Weights of a small image classifier.
Data: trained on Sentinel-2 satellite tiles (TerraMesh), 72500 training examples, 2.3 epochs.
Rows from block 8, named by matrix and row number. Each number is 128 + 32 x the weight over its row's rms, rounded and kept within 0 to 255. All counts start at 0. Numbers have three digits each. After the name is the row's rms in percent of the matrix's.
# f: token mixer depthwise 7x7 conv (model.blocks.8.mixer.f.weight, 256x1x7x7, trained with AdamW), a 7x7 kernel
f.10 141:149169117112092165182072139108100105134048142173136123128116130153129152122096117220122095129107125175183124145091117132142142156139141109120173198
f.11 042:156155106145123126170155161098167158153164164159069120130175108108083139113092189117114122171106098094111102153191117163121135157143146162182197097
f.12 165:173118169132121130150094067141096170091149166117144081107098178109055100181122057174149099111114132148152125083134133093117134129088162107139148169
f.13 095:221143164088145142147147108177076071105140113116126141056113160158095094163101097172178118148156153105135152133137097159117095151178150121133114112
f.14 183:135147138074130184095112128171111078144126120109148157075153135139081119176133096174139110114097137112161167126109089192112156063150180110116117197
f.15 057:138132175155159166142143136119084110189119158147112054111118171184165077090092103159118109146121141109134085149151149112158108140152127137166199191
f.16 040:133099053142132134099092083106144085115136150106108123132176156108140139117132122104143092138167139109177149162154115107174036131142145189121194176
f.17 167:142153103119144100114152153130159153141090121145079112162160080144210116080097215075110121157138108152119120155104176108166090155149086132132142080
f.18 088:117112090127090101164088117150201126140120105109174125154155156147172139063129167114091128121128125103118108132089177080146133114158159206195107167
f.19 085:117103115061130134136091174101167099123121116122111132080140142196174084053171157161154172092089145113130092182155167124099158105140108120118134165
f.20 044:182127129165125157112132153105166098177132154081083125102114096142126185097062181117184184091144141126146198124100145152134112189133142123156121146
f.21 064:147176157141158135178176106169163150173092050144090170160087120175148126054110116135092133114111118116099112116136107146161124104161095190156119123
f.22 107:100090179072129168112167096161120142140109135138139147121103168147072087210114092133154130125100150141159167111154069136125095119098161154069113183
f.23 040:163114103159119102121146172160162156166160107184155138093101152084104113094109075116151097108085104093097076108156103083134201117090137119121130194
f.24 047:165164127174152188093168128072087117181139152133132090086169185097115121073148095108105140069093158114112141120172154121121146129160148165135178111
f.25 095:141116131139136131163125175139198179177148138099129171104144146112170132074147189082047104093125136115116159158076106068131111105106153129125136163
f.26 079:071118128123087111084104090087101122099132115148129097104132147115172176125113110141051105172184184158091133139157124207138174127109098095161131144
f.27 088:107091114090135162127083141127160110121102127138090098154149160106182190066141225100109095142173157113148121156068159132177117135121118156110154125
f.28 122:119111109159146150058156143074114115168111146174143098149123070074124106079164160068169172109097136145072116154147165109158092121150140173160137117
f.29 092:134176139129187179159129173148117145139148101124156046172133159138149167106101157169111118100178163078066120139122147141145053148111125106149150107
f.30 132:159172104124129106070160191161138180120095171190136124168126092169148103070169097099128114130097107062088110125064127115111110131160107124114117124
f.31 157:100142112131117122148114202118205094122131117165115165147141135103168184083141165103121144114164113068133109163081166091134056145131099117104122074
f.32 154:110109118159099149143120125084139146123154128133178114163133160122095120146152129167118067097127125159167115068100090067074111064074067118151075157
f.33 172:164132071092137102150089164158136133136140107076138104171141141125168149090121134192128111110178111043152090152080176149158084167147106102115159134
f.34 144:056123109171159105076185147102124121138100143117102091189138117085170106128137176101061176116175098130077101123135175108130144090096110144136147117
f.35 117:151115136195107136135139094133110177161132202168142105103120157095097101182114078097166089130062097115136168101111105126089149145107180125136083092
f.36 065:113145131112180093179160186170138094140133118167147085161120128172162096049127192103137123112188146086160119123165158102167146115142098153138156151
f.37 045:093140113141179170130078093160099100116094160131177108192106115071113127165137097113172151084160144130108119107085085152144149091113094119089164195
f.38 074:090103116136099159101144158139133129179091166122203120147120091183146108090118172118145166124106159142088106185109157069089145083121121184116075108
f.39 044:160076124095117134116176074154098162068107106150156072084101140169114180136152138078110173172146112159130145173132144090140081085090117133144131088
f.40 078:140092127151124115162132122168216173170116166126188194159181118185123105130125176134145125105164075147116122155128172161128136119160139082122153098
f.41 118:125129138144124100191135103139156155184132141113097120154148099140199176069139212116127078148150160089129134136102157091170169167082120120143148097
f.42 188:149117166105118173109155072140081140163116137132148135121114122121088086210074099148102125120078113223116123098168095142114136114102182116104142157
f.43 058:067108062138121115173112161107132129094087168148145081158106155069161152155104095144091107106188165166133081112149109185127128164107150143174146147
f.44 104:155139185171092159154104107187135078085136143133108153113124200170106110094119067182116131111083115100130152115150143087058113135131160120094139160
f.45 110:142161147136156163141152124162098130087152146177149111113099128096086143194092059123162087080139102109108153100089118161149123097162134047081158146
f.46 110:158147167153166162125143139094153159218109104145080122121153145093103162127112197102147142113084124132082086158146113090095140091141121140086147057
f.47 055:113120113127137124145094095116179144163150114116135178133150112079126194197107150110155130123114153138099135085105073153143150076132140091045062097
f.48 127:150155141143167123164145172142163145181134146106083144172165100159179152079088170148155098139139139116136156182091123094141110165124084085125100047
f.49 061:128139120131113087107145143154162179152035163151160135139086135099161158154105135118116089149173100129101155094060151089140093133080138104135052140
f.50 060:127159100151155144135063187168089124098200103147177128135112106098058171133144130136113083132137174113143178102130107139130151143106101080108086179
f.51 048:179137153164089141133159117162068099105141177110103152078143116170061114189152092121186103158078137109098084115104101103097158125119145128140154172
f.52 045:170085085095122123159098150095092121176148079159174143179157122120092106133152116187171105116128089150132137135081129090098163069073103109127091088
f.53 102:157137103111152164132150216128118029118131145111110105097158124145136126078107169119203152117119108103165134179122118158164128133163184107151157141
f.54 048:178106111073086137114118117148097156109121180158127091146101104148114068136080118185141146083102102104150080114170162106073100141104077108086173148
f.55 133:084126111148103143081153157104107125128137139165177146171107145116166200104170166076154134109132129095088125176119156060141075107082120087115093088
f.56 140:139090172074091073120082079177120133108145142123137178181130180101135159163162134179096088103097070109171091122131121122115109149144119128082131171
f.57 069:153090122128172098123167107137106163114077101182177123119147148140103124199137088124143113129111079135118178073125032127094147117147159153093094134
f.58 098:176080146111112107108095137141141072084071103089118191152133121130107104180132116148101175100088127180165102086097170099135186103167125153102152130
f.59 094:152186148168190182211152145153139108147129132160111095118156151174093131150132116142171131129117148118138110114072101130133107094133103059074097080
f.60 076:080066135080079104096174151105163156139123113081143130121170106114145157110145162126163119132160171095124117065120177101091076123117107124178183091
f.61 067:083152077125111107108135113147203138164130089133139103181156078076178128061099143143155108109092161169140179175139150151137151120130098146102076121
f.62 067:115167114115092085103115067103133120153041154143116119152112149119093162155160136148102114095165142151141093066160139170164098042095134142099123152
f.63 053:179090207143104128090132162133140083150130120173128154115066094105085109176124130058101091166089113104101119095169095161120106153114141147106115086
f.64 074:161103147101159084137154158187077122099110108099140146145145121165082112183081086143157141144119083169196165113159061173107135139106149090108126124
f.65 084:197067169143098097115159126169115105139102130129146146189145096124087145161111076146132104126113122206131095064122112181086141106109134073130147139
f.66 083:132145108109128091102183084145071100106163136131143093095088149117092104176188090132072137157157103157170193092143078142070137127122094143123128153
f.67 063:085104120119163109105112108105112116110164132142119122104140141111082064106181164143170145129070172158135197201163164140109147137200124118165149152
f.68 107:073115183148106114112106108100107154102063179114157147120100090103172142116121145105117155086105189115069144128137195157136112099114100110137175190
f.69 089:156109119114153130162117076120111198119172122155125083127126164059131100172151074132071109129154139169152079103183121111082154114095156111185133144
f.70 071:101127120115085178102093085123178071121152109121103145063085132108113165097166167183118175098146134070124163151156157104184124134144128178109097107
f.71 112:155119117177168177152185198144149068094111118114125140098096101183141091080098113105165166180145116115101124177141149128135107111164147166146169096
f.72 161:101094114143151093115121162094186098137122117119119131154154099144182126064150202091120132103172165084111136198097183115182115155109119117164123094
f.73 049:116129134079114169126167165099150132113094153145140089121111087129191202096102147121099140151190122091155138166101173157129121148171083070092152087
f.74 110:102094172141070169142108151170172179150138179135143172125144133135126092053116182160092114133099141144137097137147173101101140156054094129122121170
f.75 050:193155194113161085064103141158109096095165160126098198110144117195117090118158113122141123120083117107123168130135133135128167186105131149143085154
f.76 049:126179132137098137116141106129101175184073063120157112132184158116202109135135176147101139117168120119075148103176154183163103120120132086161142159
f.77 073:078129089122167105137149186176163165165162161127156180166141124112163094104127133113128087097072114091118176130137096180186122157121130092153180104
f.78 091:180131140150130108092147114120211101098084163140144169126126125158188129129196112114109172101114144121085139159114153126129056117144101136064087087
f.79 054:134079146110148143165170142100156178108138091150180100084123126195164109107103141131093148094111088123143115115152142184086142142179122167170169198
f.80 074:055106089150150131113141197132179159118085150120140128173108108172210090054103140110130123127149091102127097132147186118108127133127121099146108089
f.81 145:112142115124095169115139167153163071147156100135139124062147140100184127097072151114153184164140103124132153195178137140153082092152135115134113054
f.82 050:133103182156158183178137136100139147152181129097101114125124180128135101037136155114161161149107164088148087112093137165121167154169122155142106187
f.83 114:111093151100086108119110122123118105116132092100065094102126121083122120166105109117116095105085072118171127081112089095085136129069116086059092192
f.84 052:078168172109139138149091154133172147118098115155147122154204112114193170036121101128146120157094106085145140120134172122156114120081112156098170140
f.85 062:115124100095138094086106146154052096125089133118124094148134137126128147162086105139156138146199135130053191165093110167115120200167124110139163102
f.86 050:105145099092134118152138141108186182193144099092089125143106074123135085108119146176089167162156148111098130132116098197205170127118145126145084118
f.87 167:164151157148190164177183200166145155159128116120081094106134123107144070099116132129097118103164160093131099159080128123091154107099069138148150169
f.88 126:103149147103127101115119165096157159129142133129126096179106110064200190056163139115068098147115153079085096127143179134175131130106132112144131091
f.89 068:099133086146155088122079134128109156140149130122141136187164156080152188111106175091117085111185110051113110159148133118167130159114173122200142144
f.90 062:126147118138128167082157193129121088156140176126161133083122085155163107164156175122192143143136091069092077132101111107099100140106152072074106132
f.91 056:074104126108129153149082120144131133110122093174155157108135111081113141130128165192090122122125132123214110077107122149128168151075062176113145189
f.92 082:164095120126130079200156080116095146110149155153147152133152187144131063077115094093113090139129096133190111142167201129156139120163139126123169152
f.93 098:199103115141104090162190124139098172092136125094109112103125143116063094186111063177140078139120101124111143072131061137101135126117113124126089136
f.94 109:112131102081120168090114143115174131126124133138106144098191133182183127093077213124118185167095136146081103152176146152162157119133105082115136110
f.95 049:085080141103144114101159125139136130130102141113127205130095044114177039105139110088096142106097086118095123165149103087108152126109084135090129129
f.96 106:056108150168160162144091096082114147125149142159154170099139125077077100120178145105114124107054142205150145133128137105089152091143113161089136107
f.97 039:173111153154058110142081120124093070196176093171089100069109134103110132183140134191134116141143113140127115161106170117146095126127128173139163104
f.98 130:080130103138166108111123131092142128150104155143125139137182088112184122071143218054124127145122126146149115146105198097187117130120090122151105083
f.99 058:108117116144124104121082188114101166079166154154143070151081171178137092135139178118114156069168152100123158125100125098125067100108094137159169089
f.100 104:119087108082121150115126167125241164190105107138142120147122102147151106088134171092128125120131143140123123168179159160109074091124073132109109085
f.101 073:124147158096163189150137115138079117130137179143129084096126167109090135191082134172120158140095104180169139077102137110077122154132069145071114153
f.102 179:152145131099097155138156094160079142118122137128141138103108106113103076219124092151124117144112086172136119051155068151063151098113161123094137171
f.103 184:149110103132077141109128118133092127087095162096143174106094121181098117160117105154176110165141075155172155060171112153144172169139139137119128212
f.104 114:167063132092163139148109124149094077072080130134117172106119088170084145183128088125191137106130144162164129105124095137129134153155180085083149156
f.105 121:132119130115077110158090071068178179136109152140152103100128109106083131177130104171128189147101088184105121146153093112101110101140152131055104156
f.106 052:121091108132090128050092149144130097106043115065107171130134145136119107134174195068168116137100137146124115153129154128174096093126158168106135150
f.107 143:141132173133118127171097135133134103134138102120170157072135187078048142165120082139117100089135140129191134090120128147110168094121191132137165195
f.108 071:176141131134146083097147129153140118212097164121121083124174172131105077123181116085110107149141108077124162097114157079135095192161157152132098097
f.109 145:125151143156101124106138161168187105123068180138165143152147093151159165119074113110183096106138101098117104143071175111079098132104129113150096056
f.110 046:102140137095121139061150121145092169176179085131174129105120124128178146142182115100087107097133185102104133074148147151178079138065172141135121146
f.111 069:145126093136109107096199174124166155052166135145114123087128141174182153041150111125139105097123178109113131150122139101128124146160126143187145081
f.112 097:127086161171109142137133118108100133080149128157141144124111146063069146203145082132122125122118127114120106071130064103078078126164190118118179158
f.113 063:168089143112081139148192090140111137100144171142062147195113106113157111140152114129080155125086080111122137173156116085114107156155183140101153188
f.114 163:116139146158156159134098080120078118102108137162169118110121160090063150183160084141096106079092159142137103094134086127088117112102177163144163202
f.115 069:135116138114171126150146134144139117085143173120149109100127163150082128145102066171187093092109164146168158188141163071061140160146175168094139107
f.116 045:192110147105108095141096129196104130065097142129121079115137075177117118126145148108123182145112137118124175136107079095076109135156146179127086062
f.117 077:123122105149120177153112164094162113138059125101135131110170145158205145146098173131086156119140158114125155136086077093125088111135129100127093031
f.118 079:121113137148127109080117163111168161143132108133154160124113086119184125083130124193092114098057112094130141110158155156121171118047108185144098070
f.119 125:142051165100123158197121114107131065135146140110101125152118178099107132159058117188140184095155151134129091101157130119100112127140167122116192110
f.120 128:127123144141161161096180195136176168205149129121150161144132105146106033069075135097134161124123114111104116137134165168159099150115113108141140104
f.121 041:093132087043177129120126128139127165110171144166157136107165142085110120149099114087147106069176120142109118086119066137140098077109175114097137071
f.122 205:097125113132140185206073109084130158148168102093093149170158181094128110094123179126078080133128155167165135128133124156148191111105103100152127149
f.123 076:089146158176100114125033122163129114143152143136151175136119169108066169165153079120066154127082144131168098095109141085086129109107149102100136141
f.124 096:118135099125117145121156170088170138153118124120063149163163117149192123067080179142147119151128111139086116226118161089144117126163122115114158077
f.125 122:144177147133122091070152139171111176087126135109130148147116112143089097142180102077161086129118136140075180126086073106140143174111115111095084198
f.126 168:132160106120128130132175218189183114129114110097084120111092104135177121077091128095193131104138142089105144146098121160117090149133125100171156182
f.127 051:135181148120112111137113197158223172165123109131122137099161156156168127066093121122103129087100091129157084151142156137153109172136114169084089129
f.128 067:129107076112102096129174138147128107132109077125147145161140086206132134116150176138180136174102106109166113149125094111146120142069064137089098054
f.129 137:189066129132122112101140149133040082101125122109135131066088105117093168177138089130125112111100129074108171118109097115078118131162150085087095119
f.130 077:093180120136098128076113111163160117090120181138165122171102082095111142140192113130177097124175188092116147155129152092124103108087094079147121074
f.131 043:165081105114168132141157139108197178119138063169106170176139063140122127116120198099108146122127159155153144109153118116098135125098104137076133061
f.132 107:138126118155191136175081141093087101107189106130121104113122071115116177186139088182188124152134171142153133161124119123115172154174123110120085080
f.133 147:110147132175131105072127124084156211144068131119086113189125088138139118069132146125151122118160090115076170162172155150145066154112147146135137155
f.134 141:121130101129128163149129141090148108175094143114074110111164093145183156083086205111154121145110165148083125178115136098163072130156128136106091055
f.135 082:123141102172096144144143147134084100110116156172138131086132127129094089202145077083127173159111129204075143085113088113087095111192122107110150124
f.136 086:094136138104123072150151078138124100212105172136079173143115157146148142098097130116162098089169193166115166176112108105170125094139145113137176107
f.137 076:111183134116131120130098139149078137115152144120144150154133134088049157195111105181160128048089097159178150110121099108126139173118115125136172186
f.138 173:106146087145147088112139180084184165119141117129106138151134126101192128058169183080130157102158132100111138168102178090152078143118113096148116076
f.139 064:146099128152108087164134073166067150119117112148153107119100124124075139199101120176154126132131122167098120106178046112111162121071136160085090124
f.140 048:171158089068088164159118151133105116104128117135188175102111164101053102154135134156184085093110103124204102109111116110152179155102135115121139134
f.141 037:127129149103174140085153113146152120130076148094130155183176062118097105103147127125106108183098136095088159168166094153116099112130079191086093172
f.142 052:108052119073094124096159136149194157174180123109148204122159074125164116106090170168121107146150165156149104155105110146123141144130112153153115088
f.143 118:121170119118139104097180152172174114183122079114103129170106138146143067058161175143137108103116162126085186111089080114113091168111108165121141114
f.144 102:086108128092139148137151177123156078152143135059132153147150127162197075061140167130133091113139163125108149182138202146163135130148092084138134112
f.145 097:104196118151154152166145141150171137109165148122119087125169093131117121061134150132146120093100108099087158120143124144179098189152079191123056153
f.146 136:069117088112112094086139153107174165132139121114144134118126128148175121052120166068146138104158146073119159184164133128193128131096158091190115114
f.147 149:145156163163189171177132155121152170152118156160160131139148168109162134106134150154146186101137167169111163169181186176166115127154163171140166140
f.148 086:180177104131103117110125182190151093119114152127114140191147135193147178097089189148148140139142102066130129170172160170163127156147142118117157136
f.149 072:159157106149131170132137218106121105159145161113087079137133107126150120066147146115075156096084153088154103142120154163131182074109150137158181091
f.150 126:092123118097109053039114093096126100147111145135154170153131137110098192172166124129090131104111150138123132130104094066110148103129182168111080099
f.151 057:120173131159116166153047088137119121112060143113133097089155084099093131173138119150142135140168089108134108128155083171143096123174187173165106165
f.152 059:098089143166105129176159110106130123200123140138137177173168163173140121098089113151155097065129101144143127077080094089111130076127087099134144182
f.153 069:109148120154124081158111160147180104152178099096158101126158169082151167083118122135143129095137109045178103176101140091129130184130126111176181121
f.154 048:134121155076179109138173096124101084163166136099077084162164095095116124166168156120138106099181169186108082132136081148120125088107071112125109105
f.155 049:139123087146088075123159160133135156156184140081140105142196114098148164106073094154159149129222095096128110161098147138149140082135115092094133141
f.156 136:126112155117166145154069084142095072088108113136107124122147080173083141152120110101200092133167132202173095089148083124178106138095135118103125123
f.157 080:154136158157159132106138110117096177053096160117090104164141144124125163170156082141185052112179112141156172139120131144134131089073143119092073125
f.158 097:099120146126100125136092092148132148116118105123130104181121168127105152183164126100107153145153155171140033081127118128140143104084075084050074137
f.159 100:130098111099152167112148109122098101104187130105111187161101128137096106162092149131169163110079082145169169091132097153116135112134145127213145206
f.160 180:156092151112141170154124127175114077157146129130102158100159146190096096167090103202165171103093102151185113104153130107099148112111166133059128151
f.161 074:128095172128171168129138196146161117165121159112128137146129172185158154075062139139120107098130156126113123133110196085097176149158117081127131067
f.162 067:125119141172155183084103181068162138148153160129127111106189148083168148104092121115065164127112109184114085150104120093121071088111143108144130086
f.163 049:174113150190093123143173171181146126117128157141149125059177135110103076088161109078101076164105131178141162109118159157171129156172119108128145106
f.164 074:072136144110157124105085158112121123136058136154093085169152100103188118095125148095092152164131096128138121123195180176174149169168104117163163109
f.165 144:115034102130117147109186080136098121137114164113141163148125115137047076179139115099113099124130137118178126056138129133120145145084165142109087160
f.166 049:164110099134156113084100133145145082165107089109163178171078145171145142083126106124193091092096174099155157167105145082152148079136121094131179123
f.167 051:116097193155095172113099101119109163127199097130094104067156144072072150128174138105129146096156162125118116103119182148074127142123176123133076121
f.168 127:126138144155136124154154072141075157132164137167176101109124180124098144175112036208095143076123119115153153097147119136129172110088155139139121164
f.169 191:202143162162168185168158135162125147163095162132153135093112127164080106132145126126121112128114102111163106062077117119061088124124083152071101138
f.170 051:185117117087169121148181144144087151099113170168119079132093190114169089125186103124079124109140131186138095162164111163106152077092134100123102129
f.171 120:179155083135124152184139162195092141132114150069123125185097118158139153091109149174198105145136155091155115170114147174127136126132116154117182175
f.172 100:146133132146112098107179147146152122112159154146094160125115170147164150111132192148158145164164131050172142173161126130171131167152203064146166114
f.173 088:137142131083112080139137129122108104071084123150158167055098143134123107197138091155082128128138170083150153100172084167094165177118165106156112155
f.174 072:125088156114116117035090070120115151108128186142111164139142114079105196180155132124102116166144133106108084056135084159104111125128131145120095139
f.175 088:134135102179135140089154078100075126127192126180159093114115122087121159182154074089058120119142153148097143104134099077141111111138114114095072090
f.176 069:105098131157119112083073101092073091068111122143155072133105148110123133193182079113082130128128161158117173167172155129182127096141128157111134094
f.177 045:137154158124151100133206078115156103054160143136117177092170204134122089084119127181123080131127126147131175125116170142081143126133167124149151109
f.178 069:110133087121072123067169106109108118155167113114148137103090171146116116176083110143106177067152131118152144073129153189093101093114130160124204129
f.179 076:128112121156121121122159063124100096111156134202113077142118117135111127196174116129079103160143121198095103033151112161101119104148138111147147115
f.180 057:131075144115124141051075115092108127140104139116188100106153148074099145200128078141135143125064074130103125069151136115141173111112131136117083142
f.181 049:152099090089103165062122090146072120117130125149068134126150182087146121144170130145146117101147158122148051154185171076155131103142135144097106083
f.182 058:147070145106160107135171189166219125162109126123152105140109089132151145094074136094156105162057142145126091122141132167141142153135097163099102082
f.183 140:141112165142100136158121133172123105152164106103151136080146188165069129153062095177169080146115117086174173114105108136063172144174131115117122135
f.184 199:137153171168142145112167075098071140106146129185151099104107099085085132177146095126124108136071102180146136110137090077046110108105127152153147144
f.185 121:162106124145116097103140117122115154104100128169146110123122132108067137165142105135090068106063116181163069087076105064093172094109109138072136148
f.186 055:080133180129156092144084111134135118148145146092141180124081073178128184105124150084130142134172120172136153121071110117076067154084169148143164125
f.187 176:091085101125109111083130103069165194166140121112121098125147163082194086074127173116100135102137140137176119148164162099104144111153154179179139145
f.188 079:177135162130123136189143101107186133154118148150125073151106104086180177074116179061105140151148133116168110141089136101181110152089106124101084126
f.189 186:149104172087142198112123060157095102155127115111112168075139123108100107205098106121118143129067158178119139093159078159117121105107171161111144136
f.190 101:144148148113126148147107169139140121164155090127151092160123142117193142065134157110120155106154102082086054130136147128216123187110130097167166091
f.191 078:109104146122164138117122144148186144164079101079147144132146134147143105038108131119113110143118164120131163221163214170162122114119116135154126104
f.192 049:167132132143110123092107123122156114172062155116123162172113155121167123115114071124096110101100089192095117083088150182116104129177132126145209173
f.193 134:079109133101117159108101123165191108182108165119143148117104093187159113070130168116105147100083136099095119178100165157162094110089135192106091120
f.194 080:111148096163140176111069114126191110132096055084146164169128139151198128080157121136081093090102135102095120174142185140153141150158123113123155126
f.195 133:143139097141105090058161171128113125093074149149171142127117062081130199151162138036123130136153155136123114080118123140162127075119118136138119099
f.196 072:129105102159125166058105178101142136166107172137107134088193151122152121096194151089104160133139141057071123132140127168095105167107152147164138097
f.197 104:108129088090132071111097175147135145134096095125110082167130121144144127121101156149077126131179122050145064157080166126127104137118059152097123070
f.198 084:157098130145122143119148127148114100124104146147124197114139113241119105105076136162147088139082055112177121125164156133098081125075151115126123147
f.199 090:170145180103141158155146104146144158128097148127150149109136097135103084145110072115132185138077087213139100140192106090124146147148188091129176123
f.200 087:135111068121138181104093156158135095135120064109167121152141071128160120056135129105208147179134134193169111115103109098092135129153091113134114118
f.201 097:155165123092183090088107115076154164184149136123067087135151166127164133082137181133112126108133185131163097140106118140142149084082083113167082106
f.202 103:116156139165162150134067091053074120095106130178145078141157147107072167180170101100170139089113131136164101099097110129132172121156109086136115119
f.203 112:128198127137164101103161157061135161097180142127117103167118119070138150083118187093073129125152128127081082111133161065139152113089118124143148090
f.204 066:121116104130176184164140184133081103125146144112123090076137112137113096174113144125093183129151182129082045075108104175082151129163124105144136128
f.205 072:090107121134141109105139111080126186133145105156091166175103134057124143143208170113074100120141182139108078060110113110091090111106112124124153121
f.206 067:202167153076128117070222167105111093096140127116093145175119066100119125134161126092147131135155111114119138172108116134183152143170132095129148108
f.207 085:088150143129114118110136165094174144156165130134154189112129126135181116083209134120097097122117144071132087161098116081139061106116096131058118099
f.208 100:144163086127129095140137069152080139103140175135166091108113146168108098190142056152154125093133083191156149070122087165102141127139149134161138167
f.209 088:134171143127167105155160124090167138142135114142126134137143134120105081088153184158174055056072132151116105108062121134156158161155076122122151177
f.210 122:149158145153112136167091065128097148105124133142147123075125123155088123195085030135154125069134158172133149082120094116073099118152150136134128156
f.211 100:139110087160126175083140142132128106165126168099085051148152116136162125062147154127108164124128183090128116195156192162129145130148147180172123118
f.212 048:086097162135064136137069129106167093147098097075165170128121129091147162127146123124105133173148141152050116179144151133119081095137160111161128060
f.213 122:137172114100111085121114110132074144103106089170153107100106068094149135158102109153119126195160091153072117176209085159149101140144116091147148105
f.214 063:127152145180098168113131161183188199206149134115092166089107119149160091078102159113098102114104109109084116175100108104146119138115092125126094132
f.215 092:150114128170109190155098099093176109159100124118152131133153088076143148090151229065098147112132137106082121170084154108137122133111145149099083124
f.216 126:198147162162140121159150101156098186171125115115128086111110121140069104177165064132137114110153127174122123053098064114127122111134112153107080141
f.217 153:071127090133105088075113142125120135160070147147158117152125043113154191124108175075116136138161125141088117122108162120168105127098183118159125065
f.218 164:090107114104130122100132212136121146122080156093147122124154112149168116097151153100144180136164152084100101197164184158139077143132102129167100064
f.219 057:095137185092165159064203151153151115087174189130120115090113109164117082107121142130177152099071157137139103123168155107105091096112113157114150117
f.220 157:132120126120169134169087088113078149084129096140079124165143173115122096178140122166113151135165095170164115128185075126168168121108174062125178152
f.221 078:190099120172108106105126119084122110127144129171049142148094111143146059104170112143144172117091085194161176165169175135131139151122110106114104143
f.222 201:097153091135119096138099171127159150152122098114128103194137128096131183066122183139120119128154109039132087181145196142183113141093117145131138128
f.223 059:196163124118148106176191134100104158108128172174129140095133132160121082160084157164118096102153104112122166153153084098169121108129042112088151132
f.224 092:134133097097142161113132162056163118144097139108080173171168133123128080078150197171134116130094129160148096196107154126169139113124107094140181092
f.225 048:081105111123122150191066075098088167177091106121140093198095168109135143186117059111096117101158109131128144156157118117109141113153147096111134163
f.226 051:105097138080140142143140111142110166104140088130151150160075109154195096073119093142143093173115101158174146157188118108186131197076133128091123128
f.227 053:090103132112125129123127088153156162164182125121069167108123168088162080157093139197089110147079163151169158151153119096137197149139117123133077102
f.228 084:120099146126126143117155062079098125095151070150168178145091073120141157163179101109118107147091087166114123111176154111100105144162097117083090069
f.229 060:082159090179107091104113158165190108089165106106116134167161136143132122074096178168157158122079133110166134161133155132184126125128149143169126202
f.230 065:138164160143108122089156103136078138087128116118129096117101134160135052182176105115119134205175121157124109107088064110130178196123112105099115124
f.231 094:156083088131092186074123093121131144094085098154156103111132075142126182192094117117175153150178097132067108125134081108094096147098153114153145108
f.232 109:087116193087128112102099191127191141175154101095127131148129122086148170063156161124098111144127156062147120139137179086163126132105088133108147085
f.233 063:135130154175099146163122133105204078116149161088127085118160156083132189071117153105091118108161170120118116154059186093117146111158145156109104137
f.234 052:089156145123156143130154062097128181109115109100139073100101102059082141150143116096064113105204158142158112113171163162080119115143135142145100147
f.235 129:123110173122120162137135097108093048091112123136156155093115153087102115171151072093123131111077161161100107082152123145140127111131209121118179191
f.236 055:164102092168186111120109138146156098159122101134067097090094107106097181096124189102162123115130139162152131202122110150139136176143193180142147122
f.237 105:108131114149151115110099166068134126184116136131124081153146140120193099062133195105129152125115118091083149189144138141174141176108109118155186078
f.238 085:126098105095129154201073199074125154114161152099083152070146130133147171101089155127063101114156152121127110188097129123102113152139143138173139143
f.239 076:127127128116120150116164136094182093146080154173179090166144084159136053136136200144085168127122122194163071139101115096114106144141144126122129086
f.240 067:184184114094134126175157166164132111135086186065066096101124144149170110085135193146166115084128142110168160106135175137109120101117117116164126138
f.241 073:200134156115139110127102133099137150128127155112037146133111158156082083149057127121171172086076123113171176159133134101129143135150126138157175170
f.242 052:152063108180116081129129090115102181178146128165105202113119157152164121129101104134094158196118094150146148097124108155146107090138100089154180159
f.243 085:049123105107119135083127131105114101155084127159145159154112092131187091063150168147096114113115167120061142133149184161136079158110129094181151126
f.244 126:110141104131105133159074135171094140147110147127121094154162093139163154094077112107057164086142118206134125132149154088124088163167120118181197149
f.245 110:151077114131143126110185076135107215102141134155118139120133133124058126180143070150125109153132145155121138067158124137106174109104161084121106197
f.246 070:164089170143136156157118083096098120108105190151125154147124118117079148151088095131166124136125114159119106096136028098083148086094197089122127137
f.247 134:155148141125118134176078106090077089087121157107127106146116173168057113174098136119175138152102097163185135131192103155096190146147147140113158140
f.248 075:208126156138090175170187117129110135099137169098101124099055132189173064163154111159138141132117096162128169089103098129101118136123148116157108120
f.249 135:108106153104144104147150108147099160110167156099130140170116160119050152210120075158111079112119111108173074090126076157120161099106155113123077150
f.250 119:173139118143155179156144102135058098154115161171127100077128159196141098143132102170161112091078111175159188125117105150109144101151106097085165115
f.251 105:079085089127138085086126154106128155138138129126096113146176080085195176075108187128107141176121120126132105129166163087173142175117138189147116108
f.252 063:145139104178119132149134114121165144126113143124106143125142120188113069114175127143167140099064056174090121201091188089137139100168107151158101107
f.253 147:119123138093106088079181194112170144142133149128150135138156097105204171115092161088132116119171134076073131133131148079137093137089096153114113067
f.254 068:144121141122107059097085076129108087142164110150133119090146144099116167204118098151121155142165077101151184064141074104083118143096127111151142158